{
  "model": "model that answers yes/no questions on an image's attributes",
  "dataset": "telescope images of galaxies (Galaxy Zoo DECaLS)",
  "train_examples": 88335,
  "image_size": 64,
  "crop_scale_min": 0.5,
  "horizontal_flip": true,
  "translate": 0.12,
  "rotation_deg": 5,
  "questions_per_image": 4,
  "encoder_arch": "gmlp",
  "encoder_norm": "layernorm",
  "encoder_mlp_ratio": 4,
  "encoder_drop_path": 0.1,
  "encoder_patch_size": [8, 8],
  "encoder_conv_stem": false,
  "encoder_layers": 6,
  "encoder_width": 384,
  "fusion": "prefix",
  "fusion_encoder_width": 384,
  "fusion_encoder_layers": 7,
  "fusion_encoder_norm": "layernorm",
  "fusion_encoder_norm_position": "pre",
  "fusion_encoder_activation": "quick_gelu",
  "fusion_encoder_mlp_ratio": 4,
  "fusion_encoder_head_dim": 32,
  "fusion_encoder_fused_qkv": true,
  "fusion_encoder_bias": "qkv",
  "fusion_encoder_qk_norm": true,
  "fusion_encoder_parallel_block": false,
  "fusion_encoder_inner_norm": false,
  "fusion_encoder_positions": "sincos",
  "fusion_encoder_connector": "linear",
  "residual_init": "none",
  "optimizer": "normuon",
  "muon_scale": "original",
  "lr": 0.017,
  "momentum": 0.98,
  "nesterov": true,
  "orthogonalizer": "newton_schulz_5",
  "adamw_lr_other_params": 0.00082,
  "steps": 12100,
  "batch_size": 128,
  "epochs": 17.5,
  "lr_schedule": "step",
  "warmup_steps": 2420,
  "weight_decay": 0.03,
  "adamw_weight_decay_other_params": 0.01
}
Rows from block 3 of the image encoder of a small model that answers yes/no questions on an image's attributes, named by matrix and row number. Rows with one number belong to one neuron. Each number is 128 + 24 x the weight over its row's rms, rounded and kept within 0 to 255. All counts start at 0. Numbers have three digits each.
After each neuron's rows are labels from the 100 images, of 14976, where the neuron reaches its largest size: "responds to" is what is common among them; "patch colour" is the nearest of a few named colours to the mean colour under the peak. Only what is clearly more common there than usual is listed. The data: telescope images of galaxies (Galaxy Zoo DECaLS).
# u: gMLP up (value half) (encoder.blocks.3.mixer.u.weight, 768x384), inputs 256-383
# v: gMLP up (gate half) (encoder.blocks.3.mixer.v.weight, 768x384), inputs 256-383
# out: gMLP down (encoder.blocks.3.mixer.out.weight, 384x768, transposed), outputs 256-383

u.36:114141117139180137098093144127140086127138133098129165135094119127147116143144137106130120164080131122138098153124127135102127126164138124118143134154112108122181099100151142148139136109112165146127132113152119127136147174120100164151129121109110104104145125127129149163141178135128100119077101097088142103099142100106090133139131115122130160100120128181141123137118123142095143173118
v.36:132117124139103129157128167126102106118139153155144125135113146090122093128134138108143159160203124125116107099134129108139146137110163116126166116117119160153102095118140069119131140135074118149066112143120105118113101127111159129142174109143109154119090182133138121072130143111128110132106115064161141132100127165142118144153106132160143163132141123152087106148079110097130121151101
out.36:113136118116151119102117060110124105137144133125109088138123126176129156154134108079130137181144156080157151150146138127094116107143112111147141116112104108086143155136135087122153122117164080126135136140103144113104104153096137115109130104117130136110129123119101133120107106128114110151097141114147109148124106126126148100155129105143096148151113151110121117117136126128158096168139
responds to: roundness: cigar-shaped; edge-on disk: yes
patch colour: brown; grey

u.291:168133116138154137122145101098123139138141093095164110096128144151102118169106150133162125101123113127133121105143166114117138137115116125157127118135137156139154094132127140111086111109155106120101129128124148107128141151101092144159127123128123128123115155093133150146102151112151133155104125119136124131158158111130087112130155132108124099160119140131134164120203135198133141124094
v.291:147141116131129123116158145124170115137135133113138079132154132111150098125107143101089108167077165124138105123143108108111123143128129120100136126163134158097132126105118146131088122127096075122140121156160118092100101117143137144087171086138126167137174146134154127159108167146151091116118181077145124135118146135138086159104098159125160154100132125119100192119115110134124098137089
out.291:129128157117148116130120203120137140087163132145119147136145114100120123096133127150144107126097140127140111136097105137193144154147099158097120100109121153104126095141149120137159102142140113170138172093181124170120115132147124125064139138110148129118083165148110115151170156118160134124150116163096158162115155129155139156163122118089136111119106188136136122144126133083131163164135
responds to: spiral arms: yes
patch colour: grey

u.30:110089140079200135097102122130109147123142135154152145160171061147119095139120066155139159137110137125124171076162068100184139155108146117177122134142139121142101121102149139106090090127122119122141156117195124194133095096162144117097121108129165133134100112139148142131110110158152116124140079151132162108121142123150119140159157121177168110135143154134114098100103144139133128178145
v.30:097137097093124133132113116138165113150183130140140103096134172137136093157105150171123092131169109122137186126169098142091109137138102118097136163118107132142124124160111098144095095097178146108138139136123177134128124172105105123104132119170170154137115132154124094123117134127120108093110144107089155094129133125124160121134157124129114149148143112149119132119131169145163089153147
out.30:114110128126132097107115139121158127145060144150118126092112151123136146129109167124162112116135146134100095150133091118127111138115104150094164098138164114157114128152151142149096174164123112102115117163142122127110123131115112187107128106110153131146115095094109111122140117094127114114114134105118112142149116133132167140152118113117140085113161086151109082115137162105070138101096
responds to: roundness: cigar-shaped
patch colour: brown; grey

u.718:125162163109145126148150139163131176142144130139130166059136115068135145119111104189122129094071091175133115125128113172116166158084091138126148115111144126117122114121163127140143131095104118137119137126121151125112112094142160133145158144146114119125149111170125160108125129115142162175162121129127125082141115108112121118127125125122120145113121100144136139130116185151145107118142
v.718:111089096108165132146114137158101094128170136168153132150126097122102133193118148143104126080124149116149132139089121153119147092103154124135128128125089092108149123117160112143111153125123093097065108132089126131128131101119165142147105112141179134127163144127115124103111131173148103098125101134113129145134067103119099123133151127122124119135176151149149105145158099147145089105120
out.718:117114140115120137142126137113151111142162110115118092096117161132136132124129137144117153195120120117152089106120123083131130099119151138151147134136095124117154126114136125080139169118134122129167082135122143116090147125120145134129123130186123104115123121145116180088089079136110178112115115122198106187141177152134116109140137105154140107151095099097166142064109111125126124126142
responds to: shape: featured or disk; edge-on disk: no; spiral arms: yes
patch colour: brown

u.358:134128069180124120140144120134159134164143099104137123125178133125131170126145144137154156108111110122152093142121127120123165138110151106135171117110121112099188134120128148124084147133123116138123155151140162138160118150184119179130150119148118133122102121149127076102124134181111152089116153144113118128159153122101096116168097167110086154121150129095133164154123120150136120112138
v.358:119140112115179155175114141116100113095110147134139126118140118131186115106145175169157119169162135121178149138150084105108164134142089100171126065113152103160163142093097138133126104082121143170156130136103128120105169104165142103121110156139145159080135095154118139127126130113080142177111181137132115124153135156122172148119104139109112131084166113132100135179138104145097080115136
out.358:113156109127127062134117115111098162123089131107118165123092161167128133107097100129123150169089116131126137147128136111113137115128119114140128110116125125174082116137176171121131120130116131120112111150148120125118143067125153162127142134119152130143124128143104132091142122129151115123131155138202109132117131099147108125117113102131155125142107151119138094092178094135162179090104
responds to: edge-on disk: yes
patch colour: grey; brown

u.281:114146164135115157150144114114134132124165140125122149141095091093136122106131130045126155103144127106111166137172101167105121151134123142111136112133121150167159140110121138097114121093162123152158132114143094120089145123103133097144141115152078098121154093175147128123160074137141097126131167097147132146118100161120091142122118117125092176135101155086120141123119137078133174105159
v.281:148103130106126139134106140117140167118119149148110079124133128088199172125122138063183119177109129136128128171116097079073140136186086104103131129112145105079130129159147129107156147146123125114113114148117089122146110141161128141092127124089136157116143162167127127120113095107107131143118109130116124096086109139162147155120161151127110142106149101101164117118098106120131130129133
out.281:124090118105101141106184123105115118086124143117140121119153152150130130079125148117100110126123126119077133147103126105128092140157147074158156167112158150122114155127123106132111148114107136090138116128202140121165156142149171161104161119178165154130114121100104108129147128146100121105130091155117121113092150117163140154129139129121140110089102095125103097135093133108127120102100
responds to: spiral arms: yes
patch colour: brown

u.659:151115140170133131118214104164122127153148122119150169105116125115132150098090138079120128107164081146098123162137139136120125144098156088148090171121147145113126138111119101139153165137090106132129103159139085095114140145155134145143128159104110164132098156137101128155116115152103154105102142141146152143107134083073116105146159101131084097100113148140209119120111094116143136087139
v.659:130122112156117104104124127099114095165110146109131121175098113138148108098100123121120139101138141145172137112128121106129128153163092098165144111174132150163201112106144131114136168122115097103153102132093176131122100134148095116059128138094125118134112102154078124128147077129114112106110098108164139127087122190139115141157139127137133130118161146149108151166147107086142127125160
out.659:095139161137134132140128139178110096169119161090131141150118172125143136104121138098125097149129087093098147111120126112115147142182117121142133117131107141122109103108158115092118120104136141131147165147121173166091147117135075139126134127119130086147083168145122168131137114100136109191127128108098103100159175117124114141110151094170187108169110123135100120166129164092161106103135
responds to: spiral arms: yes
patch colour: brown; grey

u.712:141153149109128114114115095124119171155126111099135166120101124160130139126128127121141158123130141104132130152151124120120133142138096124107134093098193185119133108140127106104137130128071123101116140132150166089150167144142129115069124163098143139126084131111103122146157133130095126186136142130136136125124114134121122156146132141135095144164138122155211167163091105135122154127141
v.712:155113135094159188153104117136145124153087119108123182140108141086152167119145152153131153137149134191165138142126119101099091070159089129157151119124143137118152119108185113125101103107184155154133110120138125084110139184125129072122138123156154124135133129123074137105147110127089110128168149163121125096119117102113139097131136146104111120124122121088157103138150144160106163154114
out.712:123049134097138137126094136140119151160137115113128108135102152156111092130086123113104118141102137148143153076120121085124177129131107113117119153133156122147104128176148168099139165122154110159151105104098114158140117089141135135083158084102178119144099135119105124122110128122180112095109135167149143094147149111137080127146149106094060171120138140112137134154115126137087180140120
responds to: edge-on disk: no; spiral arms: yes
patch colour: brown

u.458:122136117162141129151159142123098113124144113113102100151136136102103116137096125130126114124101156089139137099157103137129124190127142126147113112114105138086086110138155131162117083101111179157186142127152106114147153047101074122122134168175122152106102150137121123124132118157164107144102143118095121104086131144155146147114123124119150112185120079145129123143089152119156178107083
v.458:104113107116088138139135123141159153116157157092126131115117173069142137114135118128169094104113139123085139133098129139132087095130125138138167144093152161123100116099130124102136163102139130135126092146134095093148123106166086123125089200118185155155121146144110095147180111147085112128128154122146108147129141150157095130093149131146125123150146159109123067164177133089102114090137
out.458:126112089108126088121152165155144149152126116118111103119122111112118044168119144116108160118162099150137139137109126142143117118124152112149139136105131095180124125143107137133107132144153153097160128086110174117084105131131141134098138098134198063149130137113113177118101072141159109137128116112150162116135124129091090146113157131135135126171174134077165115116134111172120133146104
responds to: edge-on disk: no; spiral arms: yes
patch colour: brown; grey

u.308:180112120123101122130092127136132070137157138109153149111130142153117125116151098132139119147136098124137083155159131160132161141131109125125157148122111156169153136129123138125161132116133107086097102150164169146092157151154135136121095190107149115114173123129187118115127127133128107135140120091137135141106105125165096153100115091105165114109123139131134107142139134142110091135112
v.308:126112117081165102141097106135139199145120167158112129125109169162127144119144097142138164123112136128088126124108128131112126157138180108134118090132162137076146166150137145111113140136085134148153133147142114124162104125075132146109145107134132107115132106168124161157149134118150133091094152128095139142126108139180135123142164128117077115162121136128126156137111055161126129113096
out.308:125186125135118136170195114089117137100140134107120169131094135113147130135138149147167118093103102123144105158185119147137152145117100172111104149142152119116122150111101132121158115107118093167177123088123100148127125111127129124102149108126116143146138103116109139135141112158167176109105115153124133136169101119104110128161174129112132128155105155097146154160116104129147129127157
responds to: roundness: cigar-shaped; edge-on disk: yes
patch colour: brown

u.623:104143119148166086123126180111150151141101132104158148092144134148110148130138138163106126177133117109108151162133099096104083144121172071157147144153129101100129091098184138133147122093094110154118148115119093169134136117143077092105155153098185120163123106142154136141133122098110153082091149114175185131096109125135121120102121113136141103138116195135126116113119103121121128135117
v.623:135121135189124141137119136155125135094156107107129109144093129177082129136158109152122123173078115135117145134101115139061106128137129091117098136135083123110137091116159143111136121116121135113100178120138145139142115122154121108130137147135111162120133204097119128105111109137161153102113125149103119154118142123120108154110154124124144112106117117145109130107134114186135152099183
out.623:102117128100135122118135112111121130141154142139113125119103143126154077124154132149092107152138164131129158101139113177109129192142131156118116113142166158074145118127164149156152105099146122121126128106113129121165090169160139163120125122115108152145164147138117169072098109128142104146137118092143091144161120112119139113147095112133128108116176159141143153111082134079160092127081
responds to: spiral arms: yes
patch colour: brown; grey

u.705:125100125171096110159127112106155091116116151131183141153149145162130126131150099124133100184121107171151122130172114123162131092147084130114112152116141125129149167188134106135173149141136122162156110128118135166131140125141107108141122163141070117149110207172120165119076138141128167099093126140097114124147114125161116126154153108150150125158121144110107151153109145146102103116144
v.705:145100128115133102144125119068125136131093124113088080120144155131112124162121137153099117142091117185129124123158143103136126170077086124192135114134079123171163168196177113086113137104142127128113142087139137135123103168132149150114136114128113120121106142098158135164109150112121128186163124126088129103145130109091127084133127146131135114138100154165127125147139095161114126175106
out.705:117159094132152133175176161147120099120155178135138121189157117129122103100114109174138168123123121092127141169115084123092104133156139101091110075123079123124126125115087127148104146095139140085175151136152130133120092124105087119124110149122142174118134107102142158123108113131110097138087110130131112109102142097082157147178164122120110102110102122117145114131140113170122120132134
responds to: edge-on disk: yes; roundness: cigar-shaped
patch colour: brown; grey

u.412:096119082070136131077156158113115120119132097108127153083145133153127103199139142129149105116146145148148192119173163106119120139124074087120109163153141114161123155041107156141141138116160110138185111121109174123143101121133129103101107148092117127124133140077129144095110105090153162136117167119146135159102102107170145162148088127117112152087122134152148119131127158182132093167146
v.412:149133139122136126110130134110120113129143107134126128131171114103154115108087109147149128119129097176097164128143181110146127097124126145088095149124129121103137115105080147150113146129153108104129116122149135154116127138145122142121131123125101081140138139151110102140103078141120140097129117116104120125109158078127123164116146165096142126090202134170136123106120147109124083129153
out.412:098140143087134083123137117161072196138113129121114128121103116121126137204151141125168119129109162136134134100127140122107136125124119150108129172149089129132134125116127100143132107146140148138101145124132132144098112138164119146152079144146158133117103089144140156160115089202140102131143127114142153152106147127174101114168110125102171108120112154126136152151138149157109112116142
responds to: edge-on disk: yes
patch colour: brown

u.133:132096156129146119158101131141150092152129112138127125150170154133159132160140141122096147111076180133121120160149119121112128169124137144139141135141121090126146140110099147130135090087112161123114101158151134094153147126105118107152140113133124101128104122123107081189173131181141135159083182090194136156106118129154153110135126150169069132106147133116093144120124146172101127125120
v.133:124158129125138135145095124142111142117145098161146132121161179117082148127140122110089154155149107158113125114166106103101161092138075101142142060085136135145140134109126153109109066143161111098156079130163119123154138141149119109133133132106154134083119154128111146141139092135120143117111109146149145150169088181114107124143112138102148119142094111115123167115150110081103088123125
out.133:101145145124119101132115085149109165102155139123149130118115103095152132118183151099125187125160111127125127133165101168140098129127118131117176134097132183137120120134157125122143111169116104103070195119121157135105099134113117093130142134147094121156125129109116115102111168126147103140145101086153063117131127141099149120113155135148145135137115171124187125157132148065112181130115
responds to: spiral arms: yes
patch colour: brown

u.713:093130109136159183124066128096128118139141123147127134164126146117108150113155134170102131123165108115135161117106075132147149127137102111103134181135119140152114087106152142109157120135124140143127103177123124153144104109089115145134124153120123133100154131141138130138164132099119133130112114126155118132133125143152083115146087126099137138160128127140134153161131136134132116123124
v.713:127124129113094106158123129118141124114111087109075129126127151119147085081135131141139153117143120149068133142182135105175122104119150156108131126124133138119145158095134141131141098145141152115142143150119136126154091100147152088143186126078125152166114109140156141113080112082137084121122103158098080179102147139133107121123123091139123105125134123141131110155117153156097110115102
out.713:125140107160119143170161149144110097134117127126157116154120120099129155145127130114116173132125107100087113148160157156131133155138114115172093143130110139126145145113155144095139143120140097074138133105161134098104168105142074134096087147119141134113123148106142123131151112183125113106130127123132124131133127105110168120072169117167148153141117079109127138138110108182101135094149
responds to: edge-on disk: yes; roundness: cigar-shaped
patch colour: brown

u.310:092121153153130106144153166129129151109114087085124138154137072113118100106097153125110099113140124117105162133143124148088126129146147168135131122140130132117170115174171142127141131158160118175155089109121133115107107088115112107147067151155147119139126118124155158128133129099140070166121156131133175128143139138181104176128094123084137137101161109119114111142100143115128122133138
v.310:123137158116146132143159083099137133082121141151158173166145142115163137128139107135128124134117195130104133107152136118111115144113145151114107144158106104131137109154116121105157110132187153137104102122137128103109100141127175110111130084134147151087168121131113138117147138108104126143120140104111137094117090120161131146141153152168112101088174089089133147140034131095131107074118
out.310:145130101129109090062123091105135113134117076114120122165129135082085083094133130109146173149156116134153147158157101117134158116169167143132134106099168130114148104144141115173105111118143112145098112151144124139185080133175177094124076172153147074125148168109135152127088116149100146095097117129073143150108153122145125086141127100151113119134134133121130125122113113154161154106170
responds to: edge-on disk: yes; roundness: cigar-shaped
patch colour: grey; brown

u.509:117165117134115136123117134143125119124135126123145147123174119116115100115125166130116137161088136061111122116151128126135154100146147106109123119126081130072088137157128119149123104129089117108142150151165147116126168123158108112116107143126170125094091076119138192118137149098113134132113120073102180165126114104100121137110120175159153106134097133155140129106118157137126115110112
v.509:165135138120145128174147101107135115131126150122091136129167113143101178112078153097101123128102099115152111102121135131126145143095117127182135097078124084144097142149119146150126155101091137115127174156099113087140138160163153134119143115156127135117152118114132128102150172162173155118126095134118127122099124108154080096140102137180083146114128118143126157131145100149096148120113
out.509:107143084187086121096133129084114122113115118118129103135152129156099099157140095119115121143106125108134119152107150152180109139153129143133123130161145076139170167126123141115129131121112119125081106174139172172122117106129122137088099134113104088135114132123096130090141124120130162061133118146110158157155116115115143117138172110136109156131117143111155157110166124086074112150114
responds to: edge-on disk: no; spiral arms: yes
patch colour: grey; brown

u.508:150087117146119124088087131117141116126129122135088172127139145137127117077173109155139102161144097114175119153107103081080141127105124134100115179081159146164109135121079123123130116143144130140117129145110161111127121097118189107160114146090112111133103137123119142141146086131127132124165110104158131171099113118093178151121205095145117130146165142106099179145094093152117123121137
v.508:075112107111134111097105131130127106121132089122116113115146166110158144110111087149154103130126152139127129151133108110049137125129138177112131099148125090084116121132099147119136131112121102146090116134142119105090147091157102131116182112131131186131097118115156092124100108143095139126158146069174101113130144107081162146116150155095098096106105124111123160151144100128176164139156
out.508:120115119124125133103128093157101107099046115180169140119157155140095096136111130114137066087134177131111112128168157115153168177114119155104127117086103116131125120135113147150136096088107122126127148129121142128097117138119146094152163150144083139111138129115148094124116133131119121137120156151141127137117170101105094150119158141134146117205099115103156035119146161135132143087160
responds to: edge-on disk: no; shape: featured or disk; spiral arms: yes
patch colour: grey

u.657:161133151101073124115090137196175175098107121096152087130151119138128116157136097151090149096123152135129149140160169113107107132129129149174102112133140138147104100160115147098144125192125139153163111166134172131117170120130099076138126066132166097127109159116088092105154143118089129095138115133153138149108120153134100093154128106123153131139111099145120130121145131113167117151098
v.657:126151136162133169133140135149100137106136119104140120118144152192128138093114144103125183147179110122110160138112127111111110133137141119118177093127091135138083115140118126134119076128123134104087148124095150158105137128122121120153129104127094154122120156125130122109140129134164165138135134143124177115159101101106132083110071133129134145131125131120177118119142105160137119137125
out.657:123148166104129106129127145120092102098125111143105132136159169138084152139135201098152164125142112130130114090101109100099133136094117114118123107120112098135105110107079131129125133138112091139095164091142130126123053126121132129105110106160120095123181093161138085142078106132138108102146115118160125119141146113145147120137109122122144117113134157129165150133138117095111170137138
responds to: roundness: round
patch colour: grey; brown

u.437:090146155170152122108147097151138132151142095142150109115121091157142118112145105127098127167113122146104082168122112065098129135142128105128155151104150102113120143139122158127131150111123094129136135168114165159110133129139113126140137140097118120137137122092060159153134102153147114130120112100110100156125124134125155110074095132133142133137125106147090159115130152167095131137137
v.437:155130106138170125078126100077123133116139154145146108128125130121110142120123113051173081124074123139166122137110108131101128110113141151128132143127140121131109132102125115115136152094128099126101113127136111145125124125146155130130114109109128175154107160192117157137149104190112093201088134112171174148163123116123158101127133151143183146163101146134146175152114121118158095112113
out.437:147127101133130134155135131097111149133147084164159127129121167134141126120124155120099108138130115130133120140153123127123102145136112147153110150127168097098117133088114155151133172137126059104140118119064132131160128123086096147133149148132129115152135088077115108114136124155122119178072184154153174089137149166143130104128121111143133167131174156122112113177117155071112118139116
responds to: edge-on disk: yes
patch colour: brown

u.506:125158103147100114084108112095130134158114154147160145142141104151157089114133103148135102135127148156105129125089154143087127136159121122193147104157116098144120159072122137159126149146133114133119115143108116109154154118097163121135171094128127108132151130150114110097170141149117133092167106132099167056139129110153092118106118079147134119119129139140127100113171103103138125091106
v.506:129150094118161142102144148117130094097119127124134144090094152180092139099135151155115087099179093133098149116123114124121117161123128155157103137151134107137112162150096108096133112097087145098128122094117125132122122134111119144122128124148131123154138130143157132124126107160157151127126123116124129145113127149115146123184115118156109183102118156110131128127110114128132141085150
out.506:167134136116138105118142070108112096167113108152155138067104129141148099079174075111121154162118143120136123146143144118135106098138102092142128134148173123130187114105141109103117167107081123191110106104158147086156109134169103136157116136129107142124158126127136132124132147105117147167145107142125108104127115073119086090141120152132147158100129146123165135126109168132109124150147
responds to: roundness: round
patch colour: grey

u.557:128104132132161098143129180159145147119123124120126123131104139092172111131149111116117081157149109120139147151133141146120136148150137133156137131149147162100129122153171141112095140089145122130169142164140140104109147156097159124126146144147115161143166165097128103099128079136138147134146123126160107134107132138085146075133114119131146130131150112085087161112167118152134125110135
v.557:134105128160087128149168142167087104145180127134167118101112124128191168114096126164116144116154164086123112136145142156103132133116119154144129106129104151123148107114132098139095120113133132115135121144132146102134142167128154103119073132151163118120147174153133156100139154064078131119107131066158134157133083094146144170137128146111109155142150133163123087161146118098178097112100
out.557:114160078107125093135126115122123114103096138090152122105127153107117134126079072096130126120156197071168139096107115154110147119106090139110059128177102120137102130099191126149146083096106169107115119133118135158133134105132149109119163126131125115139132149082119105121137090127112156103156101133143096118079135121159119112080126151148130139084153086169129139117140130110165097110077
responds to: roundness: round
patch colour: brown

u.628:144065114096139110152142150156118164165112135175161161084160158133150128113073151144118126125156112172112142147125118139122071086116128152111127153080115167121185113129119142133159141156128144170147156110116113140113145106121141111131100138128086135120135143152154107143060141139126117135099120123176105115133100102127156127133082178142114171112127146107127126135139135142158115143129
v.628:133139124136142157173101115140118143107157124139113148109144126082117116131104061140092140102146116077113115112120149141135092139117127109114112160195127122116130104138143113131177112116090100116117153121137136156155136093139122099135123161098143131115107178142128111132099134097140136109100109125116129121168119121104135102158121118143111150122113110139110129132131146094085111160138
out.628:136086147145118130145085121125149088154162171098144108147147141169143071136136154173130116107124136135098124099145125122121091169136107137110083166127146112095120094109129106176114123109101121082102163147118074134091171142143184149128107175097120132117144076098115153149117148135125193117140188133127131111103125129124142133157090122130138112164140127120122133093101116060177141088118
responds to: spiral arms: yes
patch colour: brown

u.89:135116205158124115157117117113131140163168138138128106116131140127121156049105141127124093131114120130092155096091130159132117130150095125145140093125131125109110102140172148133137122134124129121142114104150168105174124159175123109102165137153089130131150070141112155154135092099165118136151162135110131107114149144084092105154122135170119098128118145078136123112121109158170110155145
v.89:115105080172155070095173115096104126188159096148132105113081130125149137144153120156081127167142125137116148173138131108158094160108113136135132120150149144150071085169152100158090109093123093100107105118126121161126156135134117147109139119137137111140125103107110138108109149161139150106111137154137128103097111120126165140097114108122131122112129101165120158169153119121104118151156
out.89:173090115148094160165177139097129147137116126130124138108156173115105079141113091154164113151145131144083109135120133165147129152191073102158111139156146136135095133076159125151147155131127116154113119100113133163132117118109165176130124114116151112157135128082126118091139074139150115152096135156137149132130171134130135115076135120161120170119122110131161126165101136107120119143107
responds to: shape: featured or disk; edge-on disk: no; spiral arms: yes
patch colour: brown; grey

u.599:099118101134149129136107161110102121131135073148109145142132156083106099123093131099121163130102125107137100096132135172143078141088122177111156162095093132133103146128116095152121140088142115108161098128099192157105165112158135151131142170101120129119144108139142112162149138166146180118122114110129139122082109109155158148139102106134130130155159162133144103115145119075118141159095
v.599:128144175156127103116112148169113099109131115155131152133153110145112132131165132134138161144118096099113148098171091104140151136120149127127104127152157091168137137106134093138172166135114115118172122098104124095151145132107111132146177129071145142156154175140071105131106117119115113097146070187153116118143088132108137157161072108091164154091121116106106080119104098119121102103134
out.599:103191148147182134134157113142085128155128098134139126158145137154067142163137077146099155133094132116118140121145127143135120133146149129154140132149118117133068107153151100196116099123118124153113126139164155092157131048114153112124124110113097135123173133120124116127126097162115161090123125116124138104167143098160109107127102107161145127141109089103109151119104123149115131131149
responds to: edge-on disk: no; spiral arms: yes
patch colour: grey; brown

u.377:107154147167114058139121127168113152155163114110131179126150154127121134119198177177185105119120110134128134174121144117145129134127157107128122138141114157115109108141132143127142102096163149152127146136133117103129194167117119132131132155145094104111145144127131120153152112104121128113082154104117150109151102088158130161137107128142117111118139101101124132088112113122130225110113
v.377:134154156119134115135164092149105050080098118121135108105132138123072115175141138118144137107082093157149085115129089102122156133096097105108131128136160114127153130107148138105130120144124141141097103160139152151138124122163150099112160174147121125134125144172129128105136120116110106119152109149115109132153143139150115146132132107103104153091132115110142151117108115160132141106195
out.377:119152130147151136147091161112147131109122153127159170134152126139118145128129090101163149136107142095112148102147143103097121112110117133120122163097117106132112140106123145122140182139120121087114119111172164125124128124119111114104179164126104139151147160159130162147132126176127136137089125136124145114134121156135111104118151110144107104093087154131155125090136102137139093171118
responds to: edge-on disk: no; spiral arms: yes
patch colour: grey

u.248:143179118140126157131118101123191114132130125105148169119142107180111162153138116126158073120130116156100094134126155124181127107140093106091168108152141119144083156134105107133144133144101134128123136135105153103118140112139163165154149134087138105117105161116123128062179096158118146129161099132063128113142127129135154137127108123137174125125139137114132100126097125129113129074107
v.248:115093110107104175139105139100090130151124094164121153091126155088112153126114080142110076060119123097123123108182102093141117127113105119135130137121114147101098127128112068109133137102147041104086146139135120114137139148138137103136054118143131146142147131150117117085115156133126133124141139118132144114141085112164149125132110092097148145182111117152144116150137105117110152117125
out.248:105100090100105113106105175125150129112140148171132108139153168124150148149102095130133152160130133156117167135101143137085162149142135125135145107136083129130151077138148140149131133138116139118132136140171158134128164148092137160108124121146069097131115152087148161182117115092139113170125139156138119176080124113076147115105144103160135134122147140144109146156130149151113071145117
responds to: edge-on disk: yes
patch colour: brown

u.507:125165110112143180096162165120105129140113125083099153137141120134132084131136111133146141153107105140100112140106169138139087167119185140129139125176138093104096137164105109121160115139139107132089101124145095098115113124161125117126134120150109154137127128106080131123138127103115166130130075139143126157146137145132138121061101133119171138133137133173109161153163102162110205109106
v.507:095128118098128085167148129123109143116159122126093119157154144087132160112119161147109109151115113120143116149123128131100113152107130107121151102103140149153138149139109152148139112141098097119134120122090141134128125096170146148127134144092162116142076108092144175098123139113112100154088109161117144136121135121104167072134119148132159093088112081124135149147136151142148143151122
out.507:155129141124105145056152107179136113127143136130151116130121128130151115157144078105094107114118132119090157128142160111158145128154126120071114123087155130141118138142115147114143192115109119108096152106077130147143139162154133129151098134159128093131123129157092113150149133124128107154117123158118161044135085069104148129134103137094132169126117104125146154122145113060156134130079
responds to: roundness: round
patch colour: brown